Weights of a small class-conditioned image diffusion model.
Training: muon at rate 0.016, 13700 steps.
Data: trained on telescope images of galaxies (Galaxy Zoo DECaLS), 88335 training examples, 19.9 epochs.
Rows from block 4 of a small class-conditioned image diffusion model, named by matrix and row number. Rows with one number belong to one neuron. Each number is 500 + 25 x the weight over its row's rms, rounded and kept within 0 to 999. All counts start at 0. Numbers have three digits each. After the name is the row's rms in percent of the matrix's.
After each neuron's rows are labels from the 100 images, of 14976 (inputs lightly noised), where the neuron reaches its largest size: "responds to" is what is common among them; "place" is the part of the image that holds the peak. Only what is clearly more common there than usual is listed. The data: telescope images of galaxies (Galaxy Zoo DECaLS). In brackets: how many of the 100, against the usual share in percent.
# gate: MLP gate (model.blocks.4.mlp.gate.weight, 768x192), inputs 0-95
# fc1: MLP up (model.blocks.4.mlp.fc1.weight, 768x192), inputs 0-95
# fc2: MLP down (model.blocks.4.mlp.fc2.weight, 192x768, transposed), outputs 0-95

gate.64 116:516481514479519488508521514474509501473452486462521506478519509488496522501500528501486522520490532448504533471520478535437478482489536510543501465496513537526489476470515498518478510507465496533502512509476500443515513505503484503544566503531541491459525483475501517456532518504481527485
fc1.64 102:511500521492516511497494535502533493474489508503516509473532486482464479485523497466546480486509540478518506487474508485467483522514506491507503491519464535479513529511486504506521466513466494499532469515495478488495484499465526505526520518478527478481479506508524462474572496525484474497
fc2.64 098:506483496554476480478526476515511477523532533539500507540495540502524466493539512509501509484450495508480496476508521509521496534546485487474487513474499503530485470461499533457452538451509478546519478448502476509477490503494543503481481453496485477506503486516459489504453529499519490504
responds to: spiral arms: yes (45 vs 18.8)
place: centre (41 vs 11.1); bottom centre (29 vs 11.1)

gate.19 153:486483498466525528503462540507552456498546455511488478528490500533494488528495511513506509477512521528477527463523491534469500545566541511489465504492514481472449519510502506513473505469500466539519496449489544490472509494518516516525486492499502504448525513498493496523514574500502495514
fc1.19 135:481521490502482486534513493481476511482469559496532464469509512439465512502517497524517496499512521447501510525503555458491493492449473537504530532452502496550522514495509480459519468525486507478472528526453527526481482519503506501486473500546510509518533455481519469505451461481526482530
fc2.19 116:495471479518505522433519511511538488499466530498451495515496516545499481521471491507544484528467471490479554466509482499489504509548516487510501501496476491474514497477483500508491459448506510485547483495524480467540548494528492520535504468492506498495477491485473497519523529487521551538
responds to: shape: featured or disk (84 vs 30.4); edge-on disk: no (78 vs 24.7); spiral arms: yes (61 vs 18.8)
place: middle right (63 vs 11.1); centre (35 vs 11.1)

gate.107 146:475472484524503473530490494503525511531481467451487535482512523522471517524505516506540528519521594494502508465463538494499504478526524498498485504525485434463491483481479517554498528520524531524469505464505491483497507513461478484488538459489465495508454508490529482433486512483504505492
fc1.107 111:509535481506513496514511496475535481499501465497484471477497522523478538493468454506562505485522492498532550488510524493452528505550488530504515526502503450505503515476485513498481503535556509501486522475529514475495485525459468434468512467474491540511507515489483486470519487467475500460
fc2.107 093:494498488502478496475546470463529538481500509489498490531468461448531527476507496505460482513472448486517504501533479474525513468442511512532532499546456535509482470549494489491474510482449478508546472484496507500504529529519490476531492531475527484494490484514494500504474493506507509500
responds to: edge-on disk: no (88 vs 24.7); spiral arms: yes (81 vs 18.8); spiral winding: tight (50 vs 6.8)
place: centre (96 vs 11.1)

gate.554 137:478492513553509463553457526545524496485473507519494503519495504470472530510518503464473518447491501469479494499508506504490459484483485462539493494493503507509524471487486502478518504546532558467477480518486480484470448501499489502557484532483520520548474467482468499508497527491517485500
fc1.554 116:490502471463481525505529486466504510501520493473504501509520469548531472531507474510489458532538498542497468495529526525506523513471467520427491510461487506523497533538495493514488479465500492529537482451483509500475512508481498492486513452577478501474501483562511514474475512552489487496
fc2.554 129:524472514507511477522447485515540496506475505489471494494480507487431547471467506485507529499494509497495499517481476498476476499481478486552505491524476498524538473484507476474489518538520550511471465514504516476475474480482468490543505555448514509510468489481459457523494559483529525505
responds to: edge-on disk: yes (39 vs 5.2); roundness: cigar-shaped (35 vs 8.1)
place: centre (75 vs 11.1)

gate.656 122:460473475490547538496486518485490490501514500459504530532452482527485504522465543491513523518543525501541548495475556517481471524499562504535425514490487433478508514503529521492500479518482470508500499489507494502487503513514487472506532490479469503539511535501521489512497483478479456484
fc1.656 145:488498495501498478513508510500552550551470517471507528533552525482489472498506532505516504511504542493494488493461496536507494497482512461464475534504483451467458492537491493548480508551511524536497477516516517486513508507531476477500529509508482488489457492487501509478468488486591498512
fc2.656 102:479463501465517516499510517449488505449540493496472487530426481490535519509510481491514479502466489500536499471506540469476480502479507504526484478463505532501505521515527514525539486487513508504531586501521519501504552471500445501538487478499509480501512527541552519537524498497438485513
responds to: edge-on disk: no (55 vs 24.7); bar: no (37 vs 12.9)
place: centre (98 vs 11.1)

gate.620 130:521509457520484498505542485505470517531492516525462479460485477473526510530486531469495467516481494482506490494512527502448509465506510523501545500535516490509506471502505483479496520487505502514477484489419504469445539474463495478517521495464459523556528494442502530503475468458491515539
fc1.620 129:484519495472442499480488513491493499477488500486474503528503472488480480471485508532481482449520544535512526494479547522535518544463453478464493517503465510487509536493508528510519469482488475488476495510536500493539492522530483568496489459500481466485523466487490481497496466545451520450
fc2.620 084:479467552531475506513497506463540537503540489555566509485483521498487492496494475486515470499512447514457480471512523463515525459487497470538524447514489527495508482495498506494498513455464488473508480522512535522548499534495488494502537485515557483503489505503493494490532523491511485502
responds to: roundness: cigar-shaped (43 vs 8.1); edge-on disk: yes (32 vs 5.2)
place: middle left (53 vs 11.1); centre (47 vs 11.1)

gate.556 130:504439488474520508522477500492543540512451509455484512418521560520482480513456522542547489498476475511500486489493538514447529531494509504516532509494478511510526470538524518490490495536528499507506437489468535513485513484477536533524509497527518508513547526512476497517502508514462514483
fc1.556 133:534460503496493511498501555482472463507530510488505488440516518510518498495506492519491493517499526496474492481508478513492441528483507521470492489498531469512507502548541500427489523507507474496507465513537566501476481508495502540489477504554489501507465532516530435507479545480493495502
fc2.556 099:485496521519482487517489480494523515525521471499511509506501534489476536474512525500524546499462523510487520474507544499515543494544513486527460479396503523502471484466474493554465465518481502508479488499489520494492528481517500499493504479471529487496485490508495528513483503499493526474
responds to: bar: no (32 vs 12.9)
place: centre (70 vs 11.1)

gate.695 104:498464495525515514479489478476510484557495515533515474501522464458480550471443493482505541505500510457547516463528467590465508476486529528512500519499482446466511534496487484505452470497523534501490492481478508493494466485500467475504517528511472526505481491513483483477473475504487453509
fc1.695 100:530491475530534493488529477534433470480470501550479508518498538504481476509498476493504480476535493514465476569504467468503493479463462490472534432507469502503492513510490482504501500471504447513498498494496499530514488530535469473508494516495504461481531487471491520477550506494514518502
fc2.695 105:470491510467484498538500484472514503509478516494491480525524492561510564486479521487514524526467490494534501475534499496474517550508479549512491553498455471512485522470505504515486482510490497542494488478470494459513468454524522481482482526495513522536494504470496511492474471499517538479
responds to: edge-on disk: no (64 vs 24.7); shape: featured or disk (64 vs 30.4); spiral arms: yes (50 vs 18.8)
place: centre (100 vs 11.1)

gate.32 110:469511472526523493492512470460502531515495496511523484471518507499503495513504523525477471478524473473478504525483473504507524449516497498496542486521503545521529509498469512505505506479517526502522465550499486502460465516495505506486483503535476494476534524495471485474474489522519504509
fc1.32 102:509508507484497513530506541460494504497501504547500505517493520475475512522494513485461513502494513499483526540441526511492471511537483517538491519502499496484486529505482509541486515469491473512531482524520529500524497491466477458491508519533511506516527486512507546514477466495507475472
fc2.32 077:482507490541500490510482498503491525510499515465485500483519532505462495550529476501540488461488454464465499513483523462494488549521494486519492490471531478515465521465519529513511540535446490491447543511482514476500462478513520530497511437490482470499490508482534511501550549473507547533
responds to: roundness: in between (60 vs 33.9)
place: top left (28 vs 11.1)

gate.501 120:481496499520518501486465516537506444523515512498496463509517514474545516574487501495492526491527492512485492506534490550523426461509499470520525544477481519492504488528499497460503512487471478516472522447472546503495522493468496505531526510551509516500539502484509527499519470501489487517
fc1.501 122:515517479519484493507515501537534496482507493499486465495520521524507486517490476478471533548528515493505510492568514560499441489518508473484514565496517482506476518527503494466475547496488466515517548475481514511534534482505496489499499472515451526490541449514545508491525447501486467513
fc2.501 109:514516502459520550502483442494520483505477510465505508507474493474445464473497500502498525487481504507525483507487488489496567518514477546533545467465481496491535527522527479463500484520516562518556484494510500473504510544490491468473526463470491507500476507503508488493484495512501487485
responds to: edge-on disk: yes (32 vs 5.2); roundness: cigar-shaped (32 vs 8.1)
place: centre (65 vs 11.1)

gate.395 111:495476500485535488470498511439480494533471525476474499461518519469529547517487518531485501539488477526495531442493489531508523492530483469501539510497526517540533496512531491460516503518479558492499522467530500463532558488510486536472509491488520487500537511538523505469526555502516442510
fc1.395 110:526476472519481495518492512533519501478480512493494478523525507499473485445507475446501530500509533482525477555469485470514494503504476554491484515535517509501463504483516534583483516503494487470530481501502524506461469471500526464516494508498497506508451517468518537526493454512480529505
fc2.395 093:510524506505565533508515493445512530539482455480504487509487504490478541501507524492471540482466458483492521481519579497524525518485451449508523488497533485495504529478495519489518483531477500470481530451488520486542538466512526525496485459490533498524510484543500508495507521502500514532
responds to: shape: featured or disk (68 vs 30.4); edge-on disk: no (63 vs 24.7); bar: no (42 vs 12.9)
place: top centre (90 vs 11.1)

gate.371 149:489502527465526504522464534518526451493539512480516529450509507491519492528514491482478506459508483510510515483529504534475519495539524488469482548474484533477491469456496491475476549550542492511445490481525467469523498514447494472514526499530510475473495522510549500504504502509472512511
fc1.371 141:497517564480559495513486470507500510439565510548493498533478490477541531530502502483477488445526443514530533541524456524502493497522459528520477510493517499524511497485487494508486497529463493474481525523528529482515500473487488482481504497484484497448474506505533499530481492492469518480
fc2.371 119:500525468507494472501509489543434487510492470467503513453485480532531535461512524497492487501518523499499515459483486528525499512491492542517470489495483528515497560502507500512524455551477509542496486477540495470445509500516509511491482533500477536537517498511525502465514486563499499507
responds to: edge-on disk: no (94 vs 24.7); shape: featured or disk (94 vs 30.4); spiral arms: yes (84 vs 18.8)
place: centre (77 vs 11.1)

gate.638 070:450466501502503490502454489469509489469482539501549518511486474530510535506502501518545534520481501462512468461493518477515496468530476491519525453483457501459537462478472454495463518514503550510505495499520516514536520510483497506489485475438538517531486481484528483475462538471501493472
fc1.638 060:467571501497478457474467468519495435502522508514489504513506578472454446503513503490468464477483572494521454506481535479533484504480476520475529513492492489534483484516507525531569517459474478515490505494531479469492487493483512513507526485507503520499500494543543510488494495537485504541
fc2.638 059:477462489511513523549439501485500491511423496500526524521506467526494510481508478517546570544479505529501492509466523515505509494497493500515487454524486518502510478473517498524545530503486516496553518499470523521520500481504535513537495502482499488509524490487498515496530481471509533486
responds to: roundness: round (41 vs 20.3)
place: bottom centre (78 vs 11.1)

gate.45 130:496461540513485508501487496481520473494493464543499492509501493488480507489433518509541477564490539477478516495491495512507473548506493504486479518436531481470502499501463520513499498471465543499530497537489509490519493501494479510505467510471495511457462480505488483504475468483492445461
fc1.45 125:503498502532498500512469520457557496526518483514456461478487484492511487475508493464500553499501497504496518506499485539488479517488499509471506524468495447487492528513493510557461477534464502460524525536499497479500490482453472497499507491475492473501448536541508497484432478550452549473
fc2.45 105:528510485471498460493515502515503502501540485452527482526505501465494465495509501509473472457523523503535474500476505452495498483514432495527491486522499496499515505499500513466495508530508463530477484471533501530499522520491535512538505492498491551487538482519526511537554498506462492515
responds to: shape: star or artifact (26 vs 1.3)
place: centre (98 vs 11.1)

gate.690 102:490511506448516510424454494501515455501510502526475520501482513448438479479574483497494485478478463529499457445530490507513532452505512477547505512497514469510510483527488519443505536516467529488446439520502515516493496474520458515513509491503543510518509502530465499552535522508448505539
fc1.690 103:521503512481494481494491542484487455479493503479483498503519501536508496504497498561490473481516484488527478525486511498482508476491485517455510490502517456471507546484502496471439475493485458456507475543475541522492467503493444478510482471506535473504519503523475551532529517528531493492
fc2.690 098:473501493503489538529475497517480518500534504523519504532508490460462469498537510437465500515477513515503525474522478477534523507488480467533456513499529544500508466517507522487524475493471530485462529472528474460524525492476527470481495468479501482462485506470469471518546520497477473537
responds to: shape: star or artifact (54 vs 1.3)
place: bottom left (53 vs 11.1); top left (39 vs 11.1)

gate.462 123:476449500486513472500495528513473533504497492483467485452499515525506479526504548552495518527512474495492547483518504479476536542493529463513484517534497477522517509496536515502502475510511500485503501516521478485512518550471498517513544530484480501490556484496477548493530523481515487529
fc1.462 129:512563472501476500510538502510475502483462482511507548549504488498536502475518440445449520485480536506523458503469495460560496447475475522526515472499523550454509466490460510534483510525518496487517487480494453497499527501538473479497477518457477533509454505502477457489487478523491514496
fc2.462 119:473494479508572497542495486502512480507537511473490493486449481549484490523502525524476554496477440468477506463497525497458520507469515497512485512481502466534537553460502535506509465487514511500504505491532450510507555511485492532527468519511539482496548446524517555503527488531511488489
responds to: bar: no (31 vs 12.9)
place: centre (99 vs 11.1)

gate.35 074:484493474504510463486530496524528518497557513486425472527511466559479528470538498461469489493512482532530500501471477517508480521476538523517476463500520501485486501530517478518459481475471495476528502554462522568462521498481486526518502485464485453510495484499533509453461494529499519483
fc1.35 069:436543475432482507519541503450443514502476446482484497503477481472527476526495487478460509485469513492504559480484460508487507509496510482482504522486480539452480477508512547525563507491449456520503489499509463473521473499531478495479512530517509488479518494514503500462496491485489482494
fc2.35 067:513539551514494504498482483539465438485484475519513541501539515478485502471505498511506509475511523472527517541497495517490513456524508490517465461511539537511526520507516482489434527499478545490482496479479476495476467480500550509503509510502498508467477488475529487493525483493503482557
responds to: edge-on disk: yes (27 vs 5.2)
place: middle left (45 vs 11.1); centre (28 vs 11.1)

gate.229 078:452514478510478511455497462483454499497523505476485476460515484484519494502485503529530469512490502465505527479527472539527497530540517475536493492503532469476478498493454466517428489495486503461539498563491518530458478486479504480471499490490510539480502498483507517501510528501517512548
fc1.229 080:530476537487506519499519523475486530476523477490461513546474525467503534507507504458503509465495474551524480485481505523504520469486494488479514507514443489495476490485543504502519470516510536496501494471500537522502499475463455493509477480478547436450444502558485515514536519477526498489
fc2.229 074:493547542529508467510489462533533525519524511481529479522539523510549554517477456543512541476512476505497508541475489520510551504520509491494479445505520444464514524492501465493480485524490499442500504527480476513535448512509492522512515490499525516487496498515513511514471483529488509517
responds to: shape: star or artifact (54 vs 1.3)
place: top right (27 vs 11.1)

gate.647 098:502495490500489525482511522490490452509487501487502495526471509508551501495505499509517478456503469465458471482500507476511516515506503478520480479443502509513487526518508497516485481469536475492457452568463531475453493505496472539512516496499542521535555515545481461511551535499516490490
fc1.647 103:522524511462469462484482509515495544536465488529490525514524524517457459509504508524472515509473521503479481504486478458496471493486470492514508499497472487522461478502492509488463467482415496521515504515485508498550548474543480519478464501469495461510475496531534506526519485469556483511
fc2.647 078:498480483476506534499508466540484453520511506475460505489487486478558522475506487469479491529508489495530526493515510527492510536504507476496512508509497498506458540529519464502506517516543479550458512474513508477497511498473498494496511537492489476555482500494483500545468498524466499484
responds to: roundness: cigar-shaped (31 vs 8.1); edge-on disk: yes (26 vs 5.2)
place: centre (47 vs 11.1)

gate.622 108:496518527499518493512522457492512530515476478517503503506487508517547507488474489456511496470471540487466478503467525518519448472531507515469477479515503494532478466557547456524505509507501526530451511494505520478483490470502478445455476536484456517461458501467553471495510499531474495517
fc1.622 112:489521491499449513565496505481474514539501510493512509497447460492530526498544511456504487492529520470484494507471492483524471526509487485490489498532513472518468474492478532523492507504486472473517528540510491538516497531531519471490529492520493494468482514548525467501544452500503489462
fc2.622 101:490472476523529509504516527493506494515510492512491481510512492513502473521469514515512518525488491577547482478557496503474526480503455486539510522524486519533509515470512464523497524437526504516495452542496486484479523488516456514478537498494458509539460500472505526492459520473515491521
responds to: roundness: round (52 vs 20.3)
place: top left (37 vs 11.1); middle left (34 vs 11.1)

gate.607 107:505470496496528530486538540482524509496514498488506491518521470510454473461483577510475514486498516486472516482481498486521543495505515501508498498519475481478458529500501540511509523521518493477518508493475507552516526496477472496467540490514506484497520503535549532495494498509505492506
fc1.607 113:505478485473505487481511487527495475519528553486486522556506482466466460454503536514463506541517505492485528495504534476552509506511489526492516539466467506526497528497474487502525489512540508476479502453494445539504537545520490515523514522547476484455519535539526520490486499514525492481
fc2.607 100:488517507526471490502490507496487520488467510531504474484454526522532523523504460465512471500500454520526468498510479490480534461460523505439448494501495479521491480444504501478514471480511514519478478539511519498469511445510462474484464462455527531547461462471494471503521474516526502523
responds to: roundness: cigar-shaped (54 vs 8.1)
place: centre (79 vs 11.1)

gate.260 105:489529523454552500485487507529506478535496497467489475523504529514498503456507480504513543522531548532506486494482511510506468518568480483462499472502512537465468537477488572505498547501489504493502483489503481484490524547546447514487490513519498484500524505543539498480526488477486524539
fc1.260 118:472492489509522501535466481545428454508534490506534513517489500480523478444530505468475513541503472490499499492502481538513508536553480495476460489530492511449505507475526513540529548483539480501530473476467467512518482515491511539519501498529473523499539483482519478508493515509504479545
fc2.260 110:520477477499423516475541526446520527512466501495498524488526489522453509532462499509523454495492527490488494513474487459463503490439506501491537531468485479514463512522478453439509435467462503538477525514500542487459519472522472448479479475475514494517485496496470496512512500475517490494
responds to: roundness: cigar-shaped (27 vs 8.1)
place: middle left (49 vs 11.1); centre (42 vs 11.1)

gate.374 090:499518497449479433499552480534512465521498526504488511487502477474522490493502469513468505457499518527520538511496511499518499504483521499461521468461503469481513525486483498482519480474526520467518464507524475504476495494511501506466513473496479524473523492525547485510545483483537478456
fc1.374 078:488476509541520556491452525494505527467494496474507512473518526539486485499515533493516497536528485502490477496525528499470506512502475517553478526534504499502497458505523524521479499498504497561496507469475515494499493498514505496554495499504529500514476480479492512495469534489473537518
fc2.374 164:500542511446482454487546477509531475526505519526512513508508470488498510482516467510468480462496496500546505500481484498506496492488493510447488478505493504479484498496492479491530498473517506467513483514517484507492486484514467505472513472493488530501515468530534479506555513484522472466
responds to: edge-on disk: no (54 vs 24.7); spiral arms: yes (41 vs 18.8)
place: bottom right (73 vs 11.1)

gate.446 111:497514489486506503511490495489515446504532490490496505521493547497458528488489462505533512499505511498502503480497535464439566489528526499531502498484519501479509489491493520510497537537576481489495504478541478452502492539476478445485525484480477506494516525480520499483524522481500466481
fc1.446 118:549546506476496533480554507466478521515540519517502454450487478509543482524530512506463474478522441510521537549525481511492516512532501470484522507488498525569514511476530521452521476444474471450525489478457526528494503482517520523538482521531540538470544493494462498555498501486498495506
fc2.446 081:524513482530515493549475455550546488558521485483493518507482522536499455508507506491519516500502493510499559500484516511440529534546496485490475484509531495477511522469491537490491513542518552471494494524528469471514452503464521512482508479511475539501525498479484468463524487500501497492
responds to: shape: featured or disk (83 vs 30.4); edge-on disk: no (81 vs 24.7); spiral arms: yes (68 vs 18.8)
place: centre (49 vs 11.1)

gate.299 062:527468488511482506518499525492517492511496508484449506494490491476517496538518536529507471467486450557525501503492498485511503556480480491496521498487444506506485498569512485527469463534462505490479477539478527526530519505489488512500480508454474493525499488524480499486496514504477500445
fc1.299 058:531502508544509513502485514511467514539504491556504519496493494502500502499518479515510461492529483550516496513521499513505495535518528465516491464528468484508538511545508536520457462518475492502510480554526529531496475544449542539499497494484496501551535493501489476495521525476503483483
fc2.299 052:475505548488552509481514527501490520507481457507531471486491524483513507547508502475495461508544510475428494447524503477515466466477480503486456507546506514486532520512488498511499500513505463507481515501538453519534503499490491487566490489495494505524501515494513510509522527491516497534
responds to: roundness: cigar-shaped (40 vs 8.1); edge-on disk: yes (28 vs 5.2)
place: centre (93 vs 11.1)

gate.353 107:504445497468506471522512497503488495506456544501503505453493540495528535492492512490487499478455465490519489483549512521473539481497490484501488498517509453513528482494538483474499500464486516488471510512519531513473477475469536546484512499524550506527546477526521499500522494490491498500
fc1.353 118:522530523493478535508504516504472501529469470481535467525542500500476465489497513494485521547514527496472485500538565503485474511535516479514511451480532556498458512473492493523504521517483481464515491507485509482492493467475507477462536478490524480520486474502426506499450521512464517514
fc2.353 082:489500463491498523489476466475497493503467489512506515501498536516486555520499474525496544478433510498518520518466446513540514503447490462494496508483496481506496440492518518484531472482474505482499491496473538555473505491537529540536467528480508543510532494477570517503531448471511532492
responds to: roundness: cigar-shaped (26 vs 8.1)
place: bottom centre (34 vs 11.1); middle right (31 vs 11.1)

gate.169 017:507477513486512461455499516504474480494463525495511492480546517497511482532511468526490472488495523463469482460465495497470498470525476473505488526505504440507480482484566495525511483464466471519512508490506478442545520502520510451500513501533516505532512526535508529498454498529490547476
fc1.169 019:494564522503523524515498524499548498515500470476472492518543500481485521523474457510442532477538543504504508484509487516517485513514492506483524484471482498526500511513533467468446517530499495492527532514519450502486486491484468527522568518495529524496534504488468507510546522571485481518
fc2.169 019:484559494549523477491462496498523458501501551498491501513511492473496484518458472538455479487540538504491512494526482453516493475478505451474532497490492523533536516499490458484458512505522478507505547478503460486519469499481494489523550487531492495471575520479479520509534543526485477493
responds to: roundness: round (42 vs 20.3)
place: centre (95 vs 11.1)

gate.760 112:505496496456541547510485470487525466508545472501435517507476511518517490493510543475505468486538479482533491501473493498519525528513541496526510537518495492522507514480502497501528548520502482503467481501519485498523517488522473519443509533466525479527512510544501495503481487549487468437
fc1.760 106:503491447493490552499513495476491485464463431532494511484530511521488481504462501486481469506491515497542485444545495572475520534559546486501495480508501528500525508474539527526479500490525504517486522486439475490490496486544508528548501547488525509522511478501455481492552551470512506526
fc2.760 089:462499487517475402520453504514494561522474579485494475503517491492503534489504464517484525531499519501523508527531488499488503488511484516482488484499494503499477471481470493498474506498533506497524492513482517500504473488467493510464520497524483494456480516466447500487464520519503510494
responds to: roundness: cigar-shaped (34 vs 8.1)
place: centre (64 vs 11.1)

gate.243 077:545530502483533501425489483441485489519509512476499506458490495473472506516527513466485509483481516482493502495480472541512503478423451501513472507519548525495504533476513501517480486532498495496501478492478522475462481507480517461534474520498492513486518518489472470502478528513486509519
fc1.243 080:538521503507554498420501486455482485517502517454492494465482488486463503528533495474461511473489504502503522485481472547500472472431470497511474523517540521504499520470497515505487491529501460499515471484480535491452481498503519478519479483519494499494540508491490478504475514504461542514
fc2.243 121:421439498534507523549500494507501489473478498541479504518562468557520485483473520514550531534529462512498476477533534461496506505544527503524501569430479487480493485491494516493501496470504499503515484516528480491502536520509482486488534531493501502484483502512533563521534477503521465481
responds to: edge-on disk: no (50 vs 24.7); spiral arms: yes (44 vs 18.8)
place: top left (72 vs 11.1)

gate.692 118:499505484542452483502534512469526505471465483523514463465523512527459468494462502485488436510483517538494539514496525513519465492508473482506493533555532485545531482468521506510522488508466504496514486496491519501496504464480491535488461431455520499549504468511484497516497513501478494500
fc1.692 113:479505456471513490518487551482509456529463492492511466508464537511545492468487488516521519498501445475514494439522486529501566518479543483488473500450492490525507518543499474488495521505492490512516499515525489467484522499520480541511500521523482500494528466522506500507523481486489486492
fc2.692 098:505479558512456493491518498481510479505461504499519477510524483522451503496497493478503470504473538545510499548458504502498429480517486485521476523526471488475532484480510506510525494490482504471505514461454529510530520470477517539473482483471462515479488494522463502531500508502459505503
responds to: shape: featured or disk (62 vs 30.4)
place: centre (42 vs 11.1)

gate.575 088:494532538486487469451506458450516475519494480484493517465515486478539510500482570509484499510556485529443540560526490525476512499456516510477458509436512483511509496454487494437496486485522498489520464491482456512435484490501468506496515445533488476497499492513539465497498535471540519540
fc1.575 079:497548538480473482471490474469551453489516482489483504494480502502519527471484544506448473463521493468453498543506475500491533503470482500534471523439527500485543511480484518426465473463529496500504497486528485484429464473485458483479522479542494498507502508525521475507511519497504496537
fc2.575 092:544430441494541575516536499503461491477452503498507495527491492527456507510494425474518512495483497519519466471509486477500464495497499487483536540573475503501465519521554532560565513553470482463513501466477498475520518533540531505486500535478503516506495488493506541505485468512512503493
responds to: shape: star or artifact (27 vs 1.3)
place: bottom centre (59 vs 11.1)

gate.729 126:469460539521472472490495489534483548508526519509523486487560496480495522479467515477513485501501494509552508537501460524465516463483489506488509466527548509457455478482534455451514523517508486515487545556513504480526483489464517493500488486458464491525552493503461484531532500502497495451
fc1.729 162:475513484472484498487505484456488471506485537467526470503483465495468537448504541499533500472498526553523519580510500513483544497494500505480513499492447497474506496537491503484502513452501471483496524491506492498507500488483505511498481469505488454483499508526505469455458450503490517516
fc2.729 100:487498481540523495482483476469467502493525498494495459440514486498487525504483528525503500496493519491517493495479458522485478536522498555503465522509451478460484532541511477513494511527563560513497469486539508495510520476491522537530506480490482497510515504495443496537520494491530503476
responds to: edge-on disk: no (51 vs 24.7); spiral arms: yes (40 vs 18.8)
place: middle right (60 vs 11.1)

gate.562 127:499507567496518485502472486502501518483533522555491500483523468482518509509513474484515492482489539511523519485482492525475476535525505497505466539475490549472489508512486518481470515484492513483465500570500516491493482490489501509519501491440480544513539493510492485462497470493460492500
fc1.562 143:511483512486507545473490450459454488493480522526474485531522468537524480479482520504512468520500478523503509504510462499485490493472451464547498524498500497478506508525474496497493528445435523494502504523516470515490504471475475539552497491502515510484523472453489461466468509473496495527
fc2.562 115:472517464495463466483524540505483521503495474512500479494454492474477514480510484522447475518495543475523460515481495495480536485507528515455497467505498498492509527481465491513526490525546483504463500488517469504501523521500520471466484455514485508479451464544528508515532461535510523498
responds to: roundness: round (62 vs 20.3)
place: centre (100 vs 11.1)

gate.523 132:500489485501519467415446540510498476510523500433507502470517476477495481507502499476519539534491505484479517506471478523511492492521471505506516514499511493485494482497454496531469489517479491506500553527489498459525503484523513543533524520501549491475507494536507497471522490517518480486
fc1.523 122:483515494525540444444517529488524510465511535489451499502475489486540507526483487485529491496525501496512426468488440530501521494491474488494476511482516484503511498524460476516474475491508505488486534483525510481495526492526488473506501509474516485503466526493531467486518550484485512484
fc2.523 088:508517514455483518527465493502497540516485488498528518549517486513471490502517523525470479463465446542522525511496568496484520500529529491466484518510491527529500538439520512499521514543483454473510502491487480504511534529464514537503522507525490515452511510509464511536511517507535527503
responds to: spiral arms: yes (40 vs 18.8)
place: middle right (31 vs 11.1)

gate.498 006:444547465530522506487450490521459479463500505517463525516505494509477514488504510482513491520592492466463497501493472506490483503468540541476524502497498537527475452480501479499521489506500510513491465483488526492528492510513495518512493457479456480485528447505508536524505518487502489522
fc1.498 007:549490479517511489492559513510436500543493505477551500528491517506450503495491524492541544527469493472509484515494536516513490514540498476484498518510462473504479487509465503445477516508491474503481485497480489451460537508530488510511519505526539494567480531489506500480482485492486496478
fc2.498 012:522473480487494483504586530506462517557506513489539496521516508490450507498514510514537538489452477472506468501511520512516506520564472481501511523552472457477450497483465491459491505480514471502477510499490502453446530492518485501502534519527535495555488536512501513484464508499486528471
responds to: roundness: round (53 vs 20.3)
place: middle left (100 vs 11.1)

gate.420 052:505473493502494457487526502492477508490502515473483508515527528523500488504547513438463530463516519505501495543507537507534495480489488504491482514460542544468491508542484514505464464525506493474511548528492491490490484506502469488527530480486484521431512530543481470489455536508470530473
fc1.420 042:499503512493532540513473499493509518497509487508502499508504444509489476495463518526515457552505483540514493453484479509459522516484525499512498518526478497503551503493550469496536540453494502503495445471476506508504507498471534529487484510485513461562530489490514539526525452494514475529
fc2.420 062:515530507523482489474523516483495471488480497459450524474522494523505471516552536467500463481491542514473485504506522542533501494518498506479460512469529538439493516545493498531482512497491484510499531549504524500500444485497457477541510476502480518436501507536498450477488525498487486482
responds to: bar: no (36 vs 12.9)
place: top right (47 vs 11.1)